A small image FSQ autoencoder, trained from scratch.
Model: 12.6M parameters, encoder arch resnet.
Training: soap at rate 0.0014, 6300 steps.
Data: 203450 training examples, 7.9 epochs.
Rows from block 11 of the encoder of a small image FSQ autoencoder, named by matrix and row number. Rows with one number belong to one channel. Each number is 128 + 24 x the weight over its row's rms, rounded and kept within 0 to 255. All counts start at 0. Numbers have three digits each.
After each channel's rows are labels from the 100 images, of 14848, where the channel reaches its highest value: "patch colour" is the nearest of a few named colours to the mean colour under the peak. Only what is clearly more common there than usual is listed. The data: photos with spoken descriptions (Open Images, Localized Narratives).
# convs0: first 3x3 conv (encoder.blocks.11.convs.0.weight, 160x160x3x3, each kernel summed), inputs 0-159
# convs1: second 3x3 conv (encoder.blocks.11.convs.1.weight, 160x160x3x3, transposed, each kernel summed), outputs 0-159

convs0.136:132107097138088113074125133206086116119156128104125159148133093138112116163140107141083099112115150150125124121138126171125116142094159141113191123125127130113154205122147144054108140118136159174099143123133136108103125106129164121141140128105111137127083136103135116130105121131142131161145073130108131117110111112134114099178115115127113164153103125137161156161100109145162107096081145132121114114119120171133104122137129119099132121175080150141129122127150119114122123140127135
convs1.136:144148125164165147108155142153131166124129116105083110138171109119137113141137133099164147159160097060085140134101113130130112187097167124111123147170166142147122117112161138107147128095135138110136104126168118154154164140139136129108114131113105119152169112150149123140165089115110139142116122098155119123147138098125168115107125135113134103114126175097141159177139151178144172102079136128139091130133119108086122118154101175124108151108175140144136149158148135130143150117109159
patch colour: white

convs0.130:120107174106071159142100168209116128131122161099107149116137153076121163137093124113081124161163115134141138112124138142130125132138168161150092115164118121118180151098146103124105087134117122142121082176161127119108124094144140137142154121120143128113139107084119153087147104129155092099154142151146147127133102125133154151142113138123138112150116137108149127113114111136187141113128113132154097098124121131117087104145184130113125105079114145128146121147131128118161164119162161
convs1.130:116128160116087094161139144120115091129125176176162135134110131141162089128143098106150146117128116155121131126163157163119138104150115153148114159131160124138127121163085107143140108129100074121104077063155119146131150140116136125151139082098100120105120104147098121111078121137143096091104135076147109127094118114119128125138185114128092137120124161081101138083138106152147095128149121135123140115141103144127108128101160126129090127142176112150145119197122133134134109110120138
patch colour: white

convs0.111:085119120093167095111147122111099142153087125100129114152131130085107118105122108106125135091138118106102157137127135119086113101166098142136127145144150129146128101125103158108100133151172168101102157138118137167145127146161121140123154107111122155132164142101132132163092147170115133165121148107130113112132121105118135150120092134103168070124143149155096151148109165153105139119134149152127114146109150098142104111127084140146079120142129110107218137146165159121100107099074129
convs1.111:117096104142129098095167145117154098080129105143135158167084097160104124133118134129141120138121148104143101106165118128125122130179113168119162118102101113146149133109122133143165132080144165130096118119122098097160123157142103143151126086128086129097118117132141143099119122116162103141155090140160137135145129116116141112106111129136166133135133108140115129131083086112118118133127157172130108138100114126108113150073107113123067143072141109121146125131110145170166052141175117
patch colour: black

convs0.45:137113107143134108162093147092118128113138108128109149102151121118094134095123091143185121144107118143131159125118098146129128105097131151164094127132143117092063131093146128099152124137122124106148128133126135146201125145099137132138104104059146117131109118166111176092148126118121124143074114143106140115116110159161126131153154125125144156101167131120121132155093176119129123124094153126150101073113166162153151142136151148135121123122096068117143189099126141121136139155161137
convs1.45:125162138112108157134143134169131124141130097124133121129065164125150161118123177153127093132140101111113130107159085077158116136129168132154131137167092141150101147127162111114111108135171150123121126119136152132136125117170091121079121109166108122145131106116142088137120097132113100153107127156117134138122109116077117090153186154145162099116121122133128149104128115138141108099101110178088086130143133132136132115173148142127051146131150093143115128104154136170144129156110087
patch colour: white

convs0.155:107170100137126117158140143158149154133156105121110121147123103143147117125160159115144135114151131134099164142139174094145171116105137133110181151142117125129132110176136101108097143101171130108134177130115154167121137120143132085116117126153116097108138126122132136154097165135109138143073145077104114095151109144141110075168126119156113118138133128117139096122122129148104148125134146157129136119131095080074119152108111141132149120160138065127178111189147095125145078115131090
convs1.155:141169117166134103147155157145105116133104109168138126146154113161087133129129146150119128106119124118166115097171142103125159099123086121131118136167113125173147107113127139101139080138139131123119129125160157110116149112158163149112129111131131135118123117130178126130116187150101152100142121137119131179130143135172123150092146153085111140133161089169120128137103129126088094118141116141125147130146136155109119124048130093161160121057114125153129154068094133104129106109164121
patch colour: black

convs0.153:127165160174117135105152139082095110127127133160124124120104146082159117130145110120148124197116122125160116122104154084156169155121097126121128159124136182121149102159172072109108122160192154115122137113128124102108093104146101135165131127184149099127107140115073131152128163163124127118118096186154095128165143101139116091075149132137118139123146109132120159129155134134177107152127123139132112147109115145113102142125127138132131130120099135096119147122106103097137156130138136
convs1.153:148133125089129172134131161114041140134145139095094137109133113149131142142116151155129105056085123115119128117118120082135154089120123147108122134160087094126138110141146117115131141142095172104130102134117136158100145148133099129134124141170130154169110069163088123101124105110109155105137074126161146161115087146124133137074158114139128127174145123146139153128156132122134131109118138125156106104129144140172103170093147097133110111085147116147122149134128137149137107103160141
patch colour: black

convs0.92:144121148176144115112094106187114114103131120128104117125153132133141102143104120111167087107093141125118101160111144126121111129124102140161131137105132128123107137108136106101105183108137149122106126130110115125157130143155140155145146120137137141114115103138105085116105108130144100157107111133189104073123155130103129131142131120109159170112156103128164073108097121121138114099102130103205095165109085135161143161158134163131118146093126157149197103099166090133114124153145129
convs1.92:106120154146095153109148115187146122131128136092120145129127149160171087113108081152109137177109117111123141126138122111107158155184089134135116161148075132105106160098127121127131138082193148147077168102111137137117121139159126139168132101150119122129123123130129186114116121098140126150088114135148111126144133146126116120127110128104110094116113130112178136080062135151166127105109111143108128128145133146122154134111111134085108080127098138085154166140149133130139108118113157
patch colour: white

convs0.59:125091143169165066115116123154122119139122124121126095110162096114109165130124138115147144151075136142154124128142165206141130140094141112111134141149137144140101138145104110114127175114132101095126139127149139147109124128164142056117130122180111104162151129151157123120128110131090153186067130108112125097138090147098102123093140140162131121115104123135105128118137130118137135125103155112139076109138135131161144137122110162141098115143093181132126130165138108106138148192132125
convs1.59:108154105113146114123086175137161132132114121116120166120100116127148093133110099078155067128127100127149122108144121090141105112130094121153173145151112105135147161173157116137098140137173144143162121159108159136095121136134134140112133127100124181120130113134115112110158151109119156138102161175106144141148117102150161139147116127135145118106118118162082122119165138119119106161100141132146076136147171094133086077136139140107161087163109138107128107114089112090137186103127132
patch colour: grey

convs0.6:129139129104098153143160129074176109116109099100119139092148121119146116121174153121129096106128117145115113154141191131165122093077141138162126091098118139148105078084130126124094128139126170131149134123153110101157138163185102106138143158117132089129119113098128132145132149104154092127153151119119114126106118106154098132116093136077150118100156084141127111142130121155118132103083105110121122125128130066114136149127136144120103135101158130157114119131109125147153111071193138
convs1.6:095149119136148115117104127125100138097186122137093095073100185146147148138159129144169169169134142134107148118101112106141102102084117117148130163155101146126126151167122117096172126116102106110139087104142121123108086131114092127139135167162120093146122119119151184100099114096151174144126088100122122147102122139109098166159121137149132128143117156131151111138146136087113114107139146127134092136142139090158121133148132105108067122176101109090135147108138120131104110130105112
patch colour: pink; white

convs0.21:118089126148138130112142108134139118117140108136106133148110129152108156134121176132095155130110138132146118105148169153093077146150082099116133115138131166128178135174082079132098125155168140172129127163118093129106129107130137127117187130101109121145103152093109150142124117100123125160108091111126122187145161097108143125149107175129132156166127123126074136121152113094141146138114085130159164137142134099142145084094112117120131106115149188130151129125118187144114145127117140
convs1.21:117128136074102138113118137129157125133124147125124099122146115113156131148139095088134093147129152135147136127147109156112128116129102108062176066124185150104086115145136106128106134128122143095119132154131110151112126149147117134122127129122118163094148153099086122126137168128123088187139153132130112046138156134179123133144141103113149116150109149123129140098163142133162117110092150080105163089155122080119170119126125166134133101140128109116148144111102133184160132149139133
patch colour: black

convs0.141:127094125155127071151127118168138135138096103145072079127146128132145119133108082143121162104071116132142130110126160181142126127119167133106107088143146144135184160099111139142128148121134123180145125084165129122097153093120126098138119141158103099117114109098126121123121128125093143116157091098138126117153093133095109166138084123094128155117145117163118118115127112100075163135113139150151126148122106146156145103123186179114095129111111151127127113152131100152153093102122132
convs1.141:094091131093175105107138135110134189108161135109143094111110097137121156133128135113102110161139166141136133199126133155116136142134162133099141094128118087130146089105118138127071094154174134127153151162122105114147093130124129146085128178104126145116118128142112160126158103111137135083113071105100132127103119101147104139114137122129173116122156132147174090140168121160108086138117071138128134146120111107135156152119161123135124086121119108151113138136112113095129155105138097
patch colour: white

convs0.33:138130141086134113127110137159138116155143152133165149100106103121124118123148105123149136124159141113141103161107163117108139104127110123088109156161172118134125145126167085069127156102123079100161138128088113094155132134130132113125143150138124132099122121144109134142140174133079142114133116113146131200132083142130122101125146118119106064111111121122120127147090140145108106113099095121128144133099126119146080100130103107125137099136097137101135242107109108102129129110140133
convs1.33:132145136165118169133125156156133133114151132130105145110115137143130118110164192145141144095116088101108128140155074104134127136146110144146139107168117113129135151090119096139172106061115150105128142108102155122121171117098130082149127099127107103125138131146139076117133111149119100143134111106133112052116120137091184132124155136164126140161122097130157136117098108140137164080107118095149100154095100154090102141130133094089119136121121135134126075143139165152122123150154125
patch colour: pink

convs0.108:148138136096145121180110115135117119118113141105139122157119139108113152145139115115083185136134097122139161139140147054105137105094176162152171173141169154079132144096109117149102150170111131167114123107122136122113103131179148136135127112121108138140148138161086120109100136123088149109122120154106184083120147132137141119129123128164161133139123118146104141112139120144118163131142154117091122102122060171132116125141091145134136077137131142122109143180138117098126112121139087
convs1.108:103101146134077145138127114061119110159127181122146179159134112146111154122104147073127091120129112164172103144118124116129120130114142128130106080157143108088130114124148131161149167135139114128122088122106141141126167122133142130084122166106145146157126102156134138093119161102110091046111116125176145103124132130116091157120115130136138130114145108113108146107171127114111120102159152105160114111117102128095098183133137129126122131156161145147128106130142161143162111095090141
patch colour: grey

convs0.73:105150124147198126130151141092171122170159097139117145119103137145124118127161118124150130175112152137132124137169142126132129117139120150130107157144185156141068131098121123126127134110126103125162145156140121119131131127123140136155132108176135176131146118142166091139137124173111075097138101130140151124116110109134109140139184140127170132139138151122148107121149102089104155158129129121190185086086188136144134121115147151135147122079121147158128154122116120113183131100127125
convs1.73:139145119083118112134119115112089151144098134093139150149154123073131095141133165137162152140120124135119149154116092114126119119145139160124124045139095125135122103132153156160117117127153109138143110090118116171147150138130131145139111145120152168143131131109121158128125177114140152120153118087133149123116158175175146117109157162150155120127145083124124156076154152160121093130113140115104156138156137110151131145165130137085110179162113124101125116113151187173182134103125110
patch colour: white

convs0.36:124152097139146169116149094098141127162133152135122149147077102157103130162113176166096144159106128115101101125166069153146156136124152133128063136135117115127116110138129140144099145126125140133095111142152134134152125143108133137142096106106111105129193122117158146138152114144127116174164133093128117132108143132120133126151155153132091159135089097132078152126137118120100102166125107106070101106141098167145143146098107144122146093132114136118167179170110178119103152122120124
convs1.36:132092109107119147118129138158126090146124145127132120126149118090158120145120119152175147137132156086118142120090102134145150124139180078125125088119151111068149132127136104108143077095113134125091159099127103128148118084109128158151135123116125134149124157159136131139083132151136134164160090129161112140124163136146108150125141120104103100157097172156117160083116140138159148102074155107105103114141137121139147140163135128151126143115142110122109123051105136183111106089161103
patch colour: pink

convs0.140:135056113116142141146122096115124123108153114139139110155113159125116107135122119174091088093136100127072136128139132073117087120135094115136101154125144109127123149138114096117134148119168131153125135123118134148123147148117131149126164132136091113118140122086119120112124135172127108112154144139108106119113069097127121132091112148134120119140155121107148129117106130159103147068121113128138118154153148125108161116119124158132128128159086102130249124135185140113139153090098143
convs1.140:102113134097170130158140083131113078155075140130142118172115118123103125098102138111150160137152151139161174142135104152146113105151129145113112115133153121157169170123156100135125125142138105096095161133133103122134145144099131134138132158094140104134115136143146129135096097115119153144091083100148155134111126180137097142105121073135089137132176104132166108090107144160126159065100128117120102143111167139130136155128116116078169140082143112140150099112139122145124144090128157
patch colour: black

convs0.65:110171150108105145122135141132180095182141148146127129170124136115101091125149121140116182148098130165109132141153128095122130133126159127124159125116093143102159135117138115142137112111094082177144085115107097129138135132131153128160104149125185128091043127120100117113135131107128107108145144111105158164118148123163116122124157121090153141102095125130117153122111118147092161165168163138148129105161186147139107161120139119109173115112141130106164153090129117134110139123153104
convs1.65:124143132124127144142124134132113150159086114126131122155093161111135134120110142123153099101144110140149124109138103103146143149152156141105101077177172088142130114116090111158141121113139081115154134132092111119145157130114143131139107213100119142113138122108173124134112158107117132134128163112107122128131122123109148065127180138149141133145128061132088139130165170143115087130151135115130108121098119115166139110207150155178134132153124127147124153128134122099141183132112107
patch colour: white

convs0.132:142099149097110085088126170117154130162137168143143122127165176131174135123088135121112120110156135112154128144105125106162091117167139093106130126123141136142152136104119122099125155118143097077130128159156098106143123150103092157149121111118133105127085109116128143128107099108122117172079150121137138167135106113127119134120109138111094103125132134109122110113113169136113099174090115124178087098108142126112111084108178090105104143127177105150079132092081126139140090138143134
convs1.132:162125120156138138073163137121100101102111123115169143116108083123155136115152142145135151188151158102104121110112141159102122147092130168118135113127136130158139103156081143114147112120106123123150138123140098182099117156149120121172098089143087096104141136137116114158131118159142094184122153086149116120114127145106152148150110123126135136107134110095123125047081090115132140153142131127092136103153165131107107137108122103120150133140101142108128092157159136115122066135148137
patch colour: grey; pink

convs0.127:098114138148103093157114036118149107116120111107089126101128135133153151109166170138150126127132124095112144142099148103133099074132133124127152083104148134166174082111111111130122130128108112144136104124122103122128136193118089147122131158135144122146155143108117150111135166133133168132081148127134095130120138157092103117147119139119128135142156109134152104106168101149098140128118139133129134160106119117110140128117129135085091133098103102105136125177116098139180135091145203
convs1.127:136105170122174153118130128107142154140133145098144106097138154114153146098114100131163118119123140159153136152145155112126092115127142128172136158136114124202156203119127098117109144124151069130109101143108091144135126125086147137084122134136136123096147066121118117112064145094162111134129145123109120164143146115193132139164116102128111139104124137125149133112122144146096133158096170101160094095133139126126137100128133125105125114168151114128143087108133150115142161128092154
patch colour: pink

convs0.146:116125081051146161132141121089140118113106142128129116122114141182146170093104117118145099103130112070068134116146083091060124095153117135139096119140122129128092123081108133125134186112108158127122139112118138116120147144128107131126119122066142131120189116136120096137122146144128135111142129114151149114137124146132093125161146161112142133152139138096119124146159166117060124160108147124074147151107086101129157129104123139142101148134138095118134125119149132126120127106111142
convs1.146:106099109145147125132161105117143107128128089116123127127114118075172149101144128111120159192131125132101152153103077135101111120119115129147117120137123158169199141104097168151141111129141104076090162129150135101175088124121102154161147118110076099120139131110132168158113089158133131121126128115157123126140129136114104122140119106156151118168098159098131139104091114136142149112120129150072117115134119126104106148130154129111116171082107115147123099128114119137145112056152113
patch colour: pink

convs0.11:086083156129104105077165133102104081128170142130106106148113118098095116124151158128144139137144104106125132094144093134137121132150101127116163158145140146122110133139101114167139120137165234112087150130151142115130132112127137121126165103114110078124128126148149145079108120133125142136100125115138124126116083152082117127091154151162127146117127120137096122141149129132097079094148133128142121132168147155182153112147150118110129126124151099127124157151133150103191112135098130
convs1.11:127119149109133127115155110133101123168094175116133128149135159187067115120103143099139121117124146131142129115101158121120106115172121154111127114107126101117124107144116082119149102104111163146116102116048107158137139104115128109111120084087155144127126132160101100096141114110138082135077123135178132141125141116161116164155133115113160147169134139101116142157128150137148161056120158150110100137150142123133127160127132128130070133087136115133113167101105129175138133122130159
patch colour: white

convs0.143:148146135142143128138108138143124119148129173159109122113146161160116133145116117157165149175105132159124106114149122183162146126107135136141120131138170143125086127111157093182098106109147127108122111111128099157155084179147169115084140173148147123107101143133144094139115115094088109150147127089098166134177136141108134122089142144112164100162109150158141124125140130114149144116150119092178105112152106128134127151073101148138144120125082170141118074145148118127111134156129125
convs1.143:147132099147115085142098137107140117131114097115138121115108080052124118139113074139153068107139078161141091132148142154158178151105147135146135129123087130115113131134163110134123127145134148147144162121164104104187153105138128130111131147156139119103159097094152176115082154132093141120185122124116124103129140107156178113138133157119162148126132100148112108134147141107139112160146136127113138114094126133140116159140114122154127119097181117131128163097129146076122129163108108
patch colour: black

convs0.144:115153190182083160150108124140130157153145155149121126149094123108088099160130151105137187119102134143127132113111114082131152153129112106116084118149105117158132101134090131142101158168101109090106133121119123118087139097110147103128161118129112121169182129122090132141147129130142143142149142110136146146117164140152130173153123088119137105080158085165141124113117143138125144144116114116117117138106091104158113134157078125142150108152119184151139120095138115167127109179135131
convs1.144:102106120061157109141164168131151145139093110047129132168172117126134131160119076136162082123128146142109105191120142092122130133135079083151135133097153113096145134167090109131142101116133098168155116159135129096127152132142154114119129102109125116136134117128121140131092144117123111106112130134143103117128154162122113088140134113134162140091118129164117149091088157110126114142141116116113113102123137105151130123124149131089158109095162153148132112111148106099109128167093080
patch colour: white

convs0.102:114134173173142116092097118226091141136134122135163115117130084117098083139161132132135081118121165141164104132131145097166128131103113132118153135108146135159133167127133101137093148121135171129142164149113079119081141145169106120147131123147150107132131135141132146142132122129147166184099117152125158120152131118133136150114153138150062143138103122129141135102095111149154100134115102127113128107126136076116108154135111135133135135146107092155163175174137113136114115126093114
convs1.102:138128127104066101121107123197130109123121138137080122128141176114076138125141126174091123126166154108092164107119114133165161124127114126101171106151121132146135105108148132165155109122117165106120115106118103149142139102122105139144139108144148121141110120157140081142117077079123134149083131136124128144127128188138130109135121157097069122130119167101130183125090154128156171132136110110136115143092139144133134105096104101133171119117099098088123101097126155133131127109157134
patch colour: white

convs0.64:145120123114094146149089146159169139150113123101157113133124127101165127138176101143143140101135158137140130124184098141140099125116110148146115123119107125111140178108142145146108176109133083148084126103121096113124135111129134134125179140139104116139148124099139138122136112138135109116168154141120153195123096110116078085091129145120173137117127068114137118141131103150114086140146100130113118102122087166139140124132127128117153115151133080128215102157160166149104107134118127
convs1.64:130129126071116161135120123123126093138130155121110123147111151115119121086173120090137153142132100154139116108092101168123126135141130118122141121168156156161104132106126146153164146104123053106094140110145128084112132158105152128090133163166119147146134112127137091144120091140106130138123120132124153057147106155141193103113122134142128104117146079126159097100170120121120183161132107142112124161121112131102153130134128122088106161112141093126172151134181137139111099125153146
patch colour: black; white

convs0.58:145103152161152127164135112112139121114119116113155141108145137107115138120109097121117129151149115128131144116131128148081141115147093172123139138093079126128119115127189138110097068142128150102124161147187094124151071196099129159126128151138127148113115106151130148126109142121172133165107127118114192130157118122089163111071132129093146088130114111153155158114096116115152146136132112146146117134146090083095128141137150073144129147124115131105097142106118155091156132124143100
convs1.58:126165142141111171114147088101101137136152136105140131104075147154110145148116144162127125118138069135122112118119106124092105107085118137138131156169114146123131134117178126122162167153129153124123114133183147150137157136110115123137165138160121102160154123155128068131142096134162151186095130098166134109101141120105189108154101132143138137112173137114101130148109111144139148176131164159087144156129118101124108115145146108100122120112103106102116115128114147176160105092148107
patch colour: black

convs0.39:142108163128140101125129111110137181167095164099165083109084110100134118148112108168118107083123124123159142138125137129162141143100117124109154163187152130102100162122112167167133141179083093139117141078124127096104138120143135130128122116186111125158127119131151095132135133150140098114171111171148123108155136083132129108088162111129145173171124144147153134135170138155170119128112127103116129131155129179168117124123139148144162116125107104122145135102113154125100147136118121
convs1.39:159145151113126180104124146140103166123144102113116186073102141133160120097130120124100175178126134130122116146128111121195150155150094145099144109146154171141123109117112146129113133095127069082145102142130134165136134114122104121158124148138101111161136156120132122140166094080132136118095096100142121157133123167116127121141132161130091129146160114128125096134132140171122169110090146136150118118127143144162079117187136138101121117110096166107142139142157167132129126133162141
patch colour: white

convs0.52:130136165182137128092097115128116120115087082091165119131135141143112147110162147093120131112113114093129107156112162133128147142123122149109163131143153140137117123139104115170108119125127135145123123125105144136145103191130120099067128116145112078151133119141118093142123179117125127116106108129105123070129106191086111108097103169118112161122145142165112157135163129135124191103128147135136128097125130124089120159133057130124146114176129094132115067133122150149121126126134141
convs1.52:157167145131147071077133117112115131142140110179121102118129147103100129121111105097137103139088120143143113115123137132092140159116136095131136139101108119113134125148141104110156142157153102158117102118080136160133131092154183122117147130122137168123123130116139160131142121107132120110128126139132149167138110108162136149119105119154184126120117134170086127185069135109145097128147124162144124131069138070111141066114131101125158128076130130134137184144130128066123142123139138
patch colour: pink

convs0.40:147149109184084141149140120072098168130140073123144090144137160136129140136099120129103130084131104111118129133144123172132134135122130135139086115146136096140091144148137125108149123103149143088085133121155149132165157134140097111126169138100084162121141095119185131131115108129136120090148145134099144139135123164134115117159102104161192106117140101106136122093122121126134150130119119120104098129094117175139125100106122107133130133129147166131203110122186153141138185129133123
convs1.40:066102105101122127113139159123155115134134136115173164145116126135149127154159124134158113170144138151122116134094141135123156119148094093163162058139132141132103106159152105102142146132146112154121126122094114156149118119155142115153088146190100124115109141142172132138112151114119165113156140137145105135122118104131129112112099125132205145135149150132139074085107135138125124113085151180136141079106141137155164134109163133097164134100095114114159151147148128104133145170149131
patch colour: black

convs0.31:143139109133116162086140125050166113150105137128136169152127108176131110129134139113112148147108174116141138130122154143141133110120126136131118138124128156176167140127164121128120157081126097119113133146133106081146137126165123119099120125166112107120166150127143103122104109114141075110131130111151109117133142154161090098140153151137145133097168105136128139124163154090090088121108127132141159104111061144141122133127152118107076128138129113130170116204162136100148180147130125
convs1.31:113119114124143079113141114110130118101096155137103090131137134071095140143100160129185132113128113119177144116128135112117090092124142142177140112167137131143123146134118091116125137126127084149116124141082109115162137131102139117077141108143115136098104096148123159123142172115149151099140120141137121116160126107165109102127142137160120129136175086173154120127166126092121173120101111117138148139118134088109171172098106105121107130066110162115123132081156096122165159158133119
patch colour: white

convs0.14:095116108116127110108176136100101149097120119138120117131181134128137103113115110093150155147112152129143151121120128178137149140133135160120157102150121101154154136147125118145119140106159165109151128111128121118124128169162119172126156149122119132121116110112160114099116122141186122129172098109137130130164123146098078085170087174126134122119164090081144131108091141095136141115101140139115159148102057123102151110132112151120110124133111117091166104201139117118147124073137137
convs1.14:127130141187123137131125123088125122129141141115161131136139138142090132134109116137106105126127072132169122102124133091135123130105153166155098123167107077120156091122139099152110124131152152114113139139102131093123115155127081135086115091114142062097124131164109112073107158123142096131119083112119156095129122130117122103146099157133152150135134141073194164110084150107151142125155146135138138137113136147123121157042145125126093137146121160116147157135126145134122096135104143
patch colour: black

convs0.47:113121135212110148129110132160095173150181156148124110144104170153128148154144124123139153168119154124104090092145153120133167177131126152120141102155159105103145147152174108173188110139148157089170139162110110137149101133186153131117135150133103107142131137162143130134104139105137105117142154104146107171131117134110102127122124131112127154111137124129130141106117114114120135113106112152139063131138147080126155127100088153118136112137084150117122124130133134117120151117122071
convs1.47:136096137060139075153149126125134127133088133133123128164142085133103143154129138126117091119099146114153138156133145130115150109125142145122151186108107128133144126142191155121075157123130125152166124113102114114159182164194120127108110105138118146149125148166108139101150133133135120089144165131148118084115126077173166120142149148144160156063123146099159140103149152149139105087152086118127136104133126122118152145096115141110144105121148142144113141149138136106159142141107147
patch colour: white

convs0.35:076133136177142145120142122157100116118103131100133120139164129121118132137152124106107156147120139123180113129093164102123088141138114109154135134118164129137111154168162110143130135147185168119140168095147115127132124109107135109111122163165105122142129129149087145193088170102120151164124108138085124121194127143138123129109137108154151140119118132106161149115127134112162150102090148154161161113150136087156154179132095132116148100104094128121167112136150115175137115103100098
convs1.35:145103144128102132147127132087141127136127102150125127082131102138156104137175118124121141085139084116098102107152100143111139130130112128096141154117120122131120143149129184120090107097131140151144124124162104117090122163118153166137121118172111137171135115116099086122125136120127112098151110135122135121131135135128141118156157127126114149104113122067111146125132139139133115120127109141160167113149139141105147082050143116119196134147152133149136158123087143017151103102144124
patch colour: black

convs0.85:112088115135141158099108121132116167112127092100071132110108133114119124141123089144117155125155121181116110136135108206119156123162128132136116139086135132140112122142109110152083128123115112198128116115138113181167123089166133083127129132134119114108079105120136108148099158113130161164146105142092095136122164145140111118104113102106116149183140117105123109118108148120164160125116157136174111114121124124115115166125107149097135115131115161114106133059131119135175110118155143
convs1.85:148119151145071122151160163067136109144162128135103106131114102137149119096141161145157096157122119108124086139125144079089180119169134124128095126156095160133128161121156111114148123158136139086151120163145134163196137168180101102117151146172151126108121147107112131115110102148114132087152163136176128118142144097103135151129134146114170103145128101126116078129108093146122144164107101150126140123130112148131133101139127125130169144107136125146130091121095121158125121094127100
patch colour: black

convs0.48:111162109132112107131122108233122150157143122119091121156118099097146113107069139137066125117130095144167134118137093138132137114148132132114102100135095156128121154124126158127168101116144100157132126154125108102118125178135149122115165153163134134122101081124113123133133090120112151158131114146100133094163145116080153156139116123105160168129148117132150130148147100160097150098098139141142162148115153100129099134108140116153137101142119182133155115176169141141123112131110108
convs1.48:120134131121117131111151112123152164125103134126114134141106160182141132108094095167162117139132099122113069160116155124112151128199083168157108150111133147169104130087126116152118134140111129125130134109174076129161132124131126143078152128138134134102134108137132107100144142090134135128104138136139109124145144107156118106137139131127124134117166141151137147194154162136121085137099135154113168149144116111176140118140098127091178133127161180129141138152083122093178155167133145
patch colour: white

convs0.32:158146067146120123172108108101126089138133104142153110122195147107161117132103156136153098109137090125135126117116127181136124144115127122128093117114120123127073131162137107151162101092139152108116130080134134134149143061074124161134161141085182166152130142134172118112154120100155151137140114101144128156163126098104113168146091120169132101115104078111154091112147123144127110111131116111126159117107125140154127117150156147128126180120116126151128108118158118133116104131117145
convs1.32:072120123121143120153159104090148154137157121127130137126086144187071124141109097143141128163138150114102132141133148111114126109098097111153113117104111148097120120123137117145122145130148112121121110169066094172137089155105178119120106128155141075141115124122168156133122176163110164107136120162117119107135070113114165112116099087110124153137137134118110094168129123124139161142141137146112164108129117132121135100087125133106155125183117164101124112106110145103076141146155122
patch colour: black

convs0.43:133069116121123090156104138170121159118108137120144147120168103099098096119100119122054103113128114123142144150112138144127119132107094117100096145109098111151127149134110162186142133128127143099166120090138140159125124127194097090092134170139101108136150158119132108156127130093131139150161062122164145091128140149143117151116145152103124111187142134118107128109166124141134145127108123126118144156108082128170150122139126160102100137107129125122153169146120085123140143116169117
convs1.43:132122142105111111121142149121136153111101115139158146155098133187072155078087117099130157165135212125097113120150139156151104179094074128111113112123170111127075145138133126101102133134143102161155140167110127154129086164128118136143150137136133111087111109148146131138126116132127159150125137137130098156129110104111114140128136118150141154155127142119124069139116118153111169129118133146159118105098111122124160092091115183137136131173126141149137101169162137152131145101120112
patch colour: grey

convs0.120:140142114146144102134109128153123177119105154101131147131133085118081159124127142151117131124137103099124166144080157127146148128108091099143122136123112145087145112179106145125133114187131135120117125145163107128090130126097137124133139100122090102147139142095134104132138115145097134153144108122145152121158179090117129112181093125107129121143106156205170137133148124149175114124101135171126163120117090189123131122137173133125177149140121102149140096175130147136088150118111113
convs1.120:120154114129131159089143148148164125141140109143077099084144141128139122114120134150121120120091128130095126143139141079141108119132091126137114121162116145100141112113106109110135096090147184146123131110163102116129142127134089174107129103101084145162142130185157143131127129125149106135135111153153104164141104161163109198120132124139160124129108148177153151178116097110173064121085099128139118117110150154144143177104156107113094138137140158118120125116113131160132156093130137
patch colour: black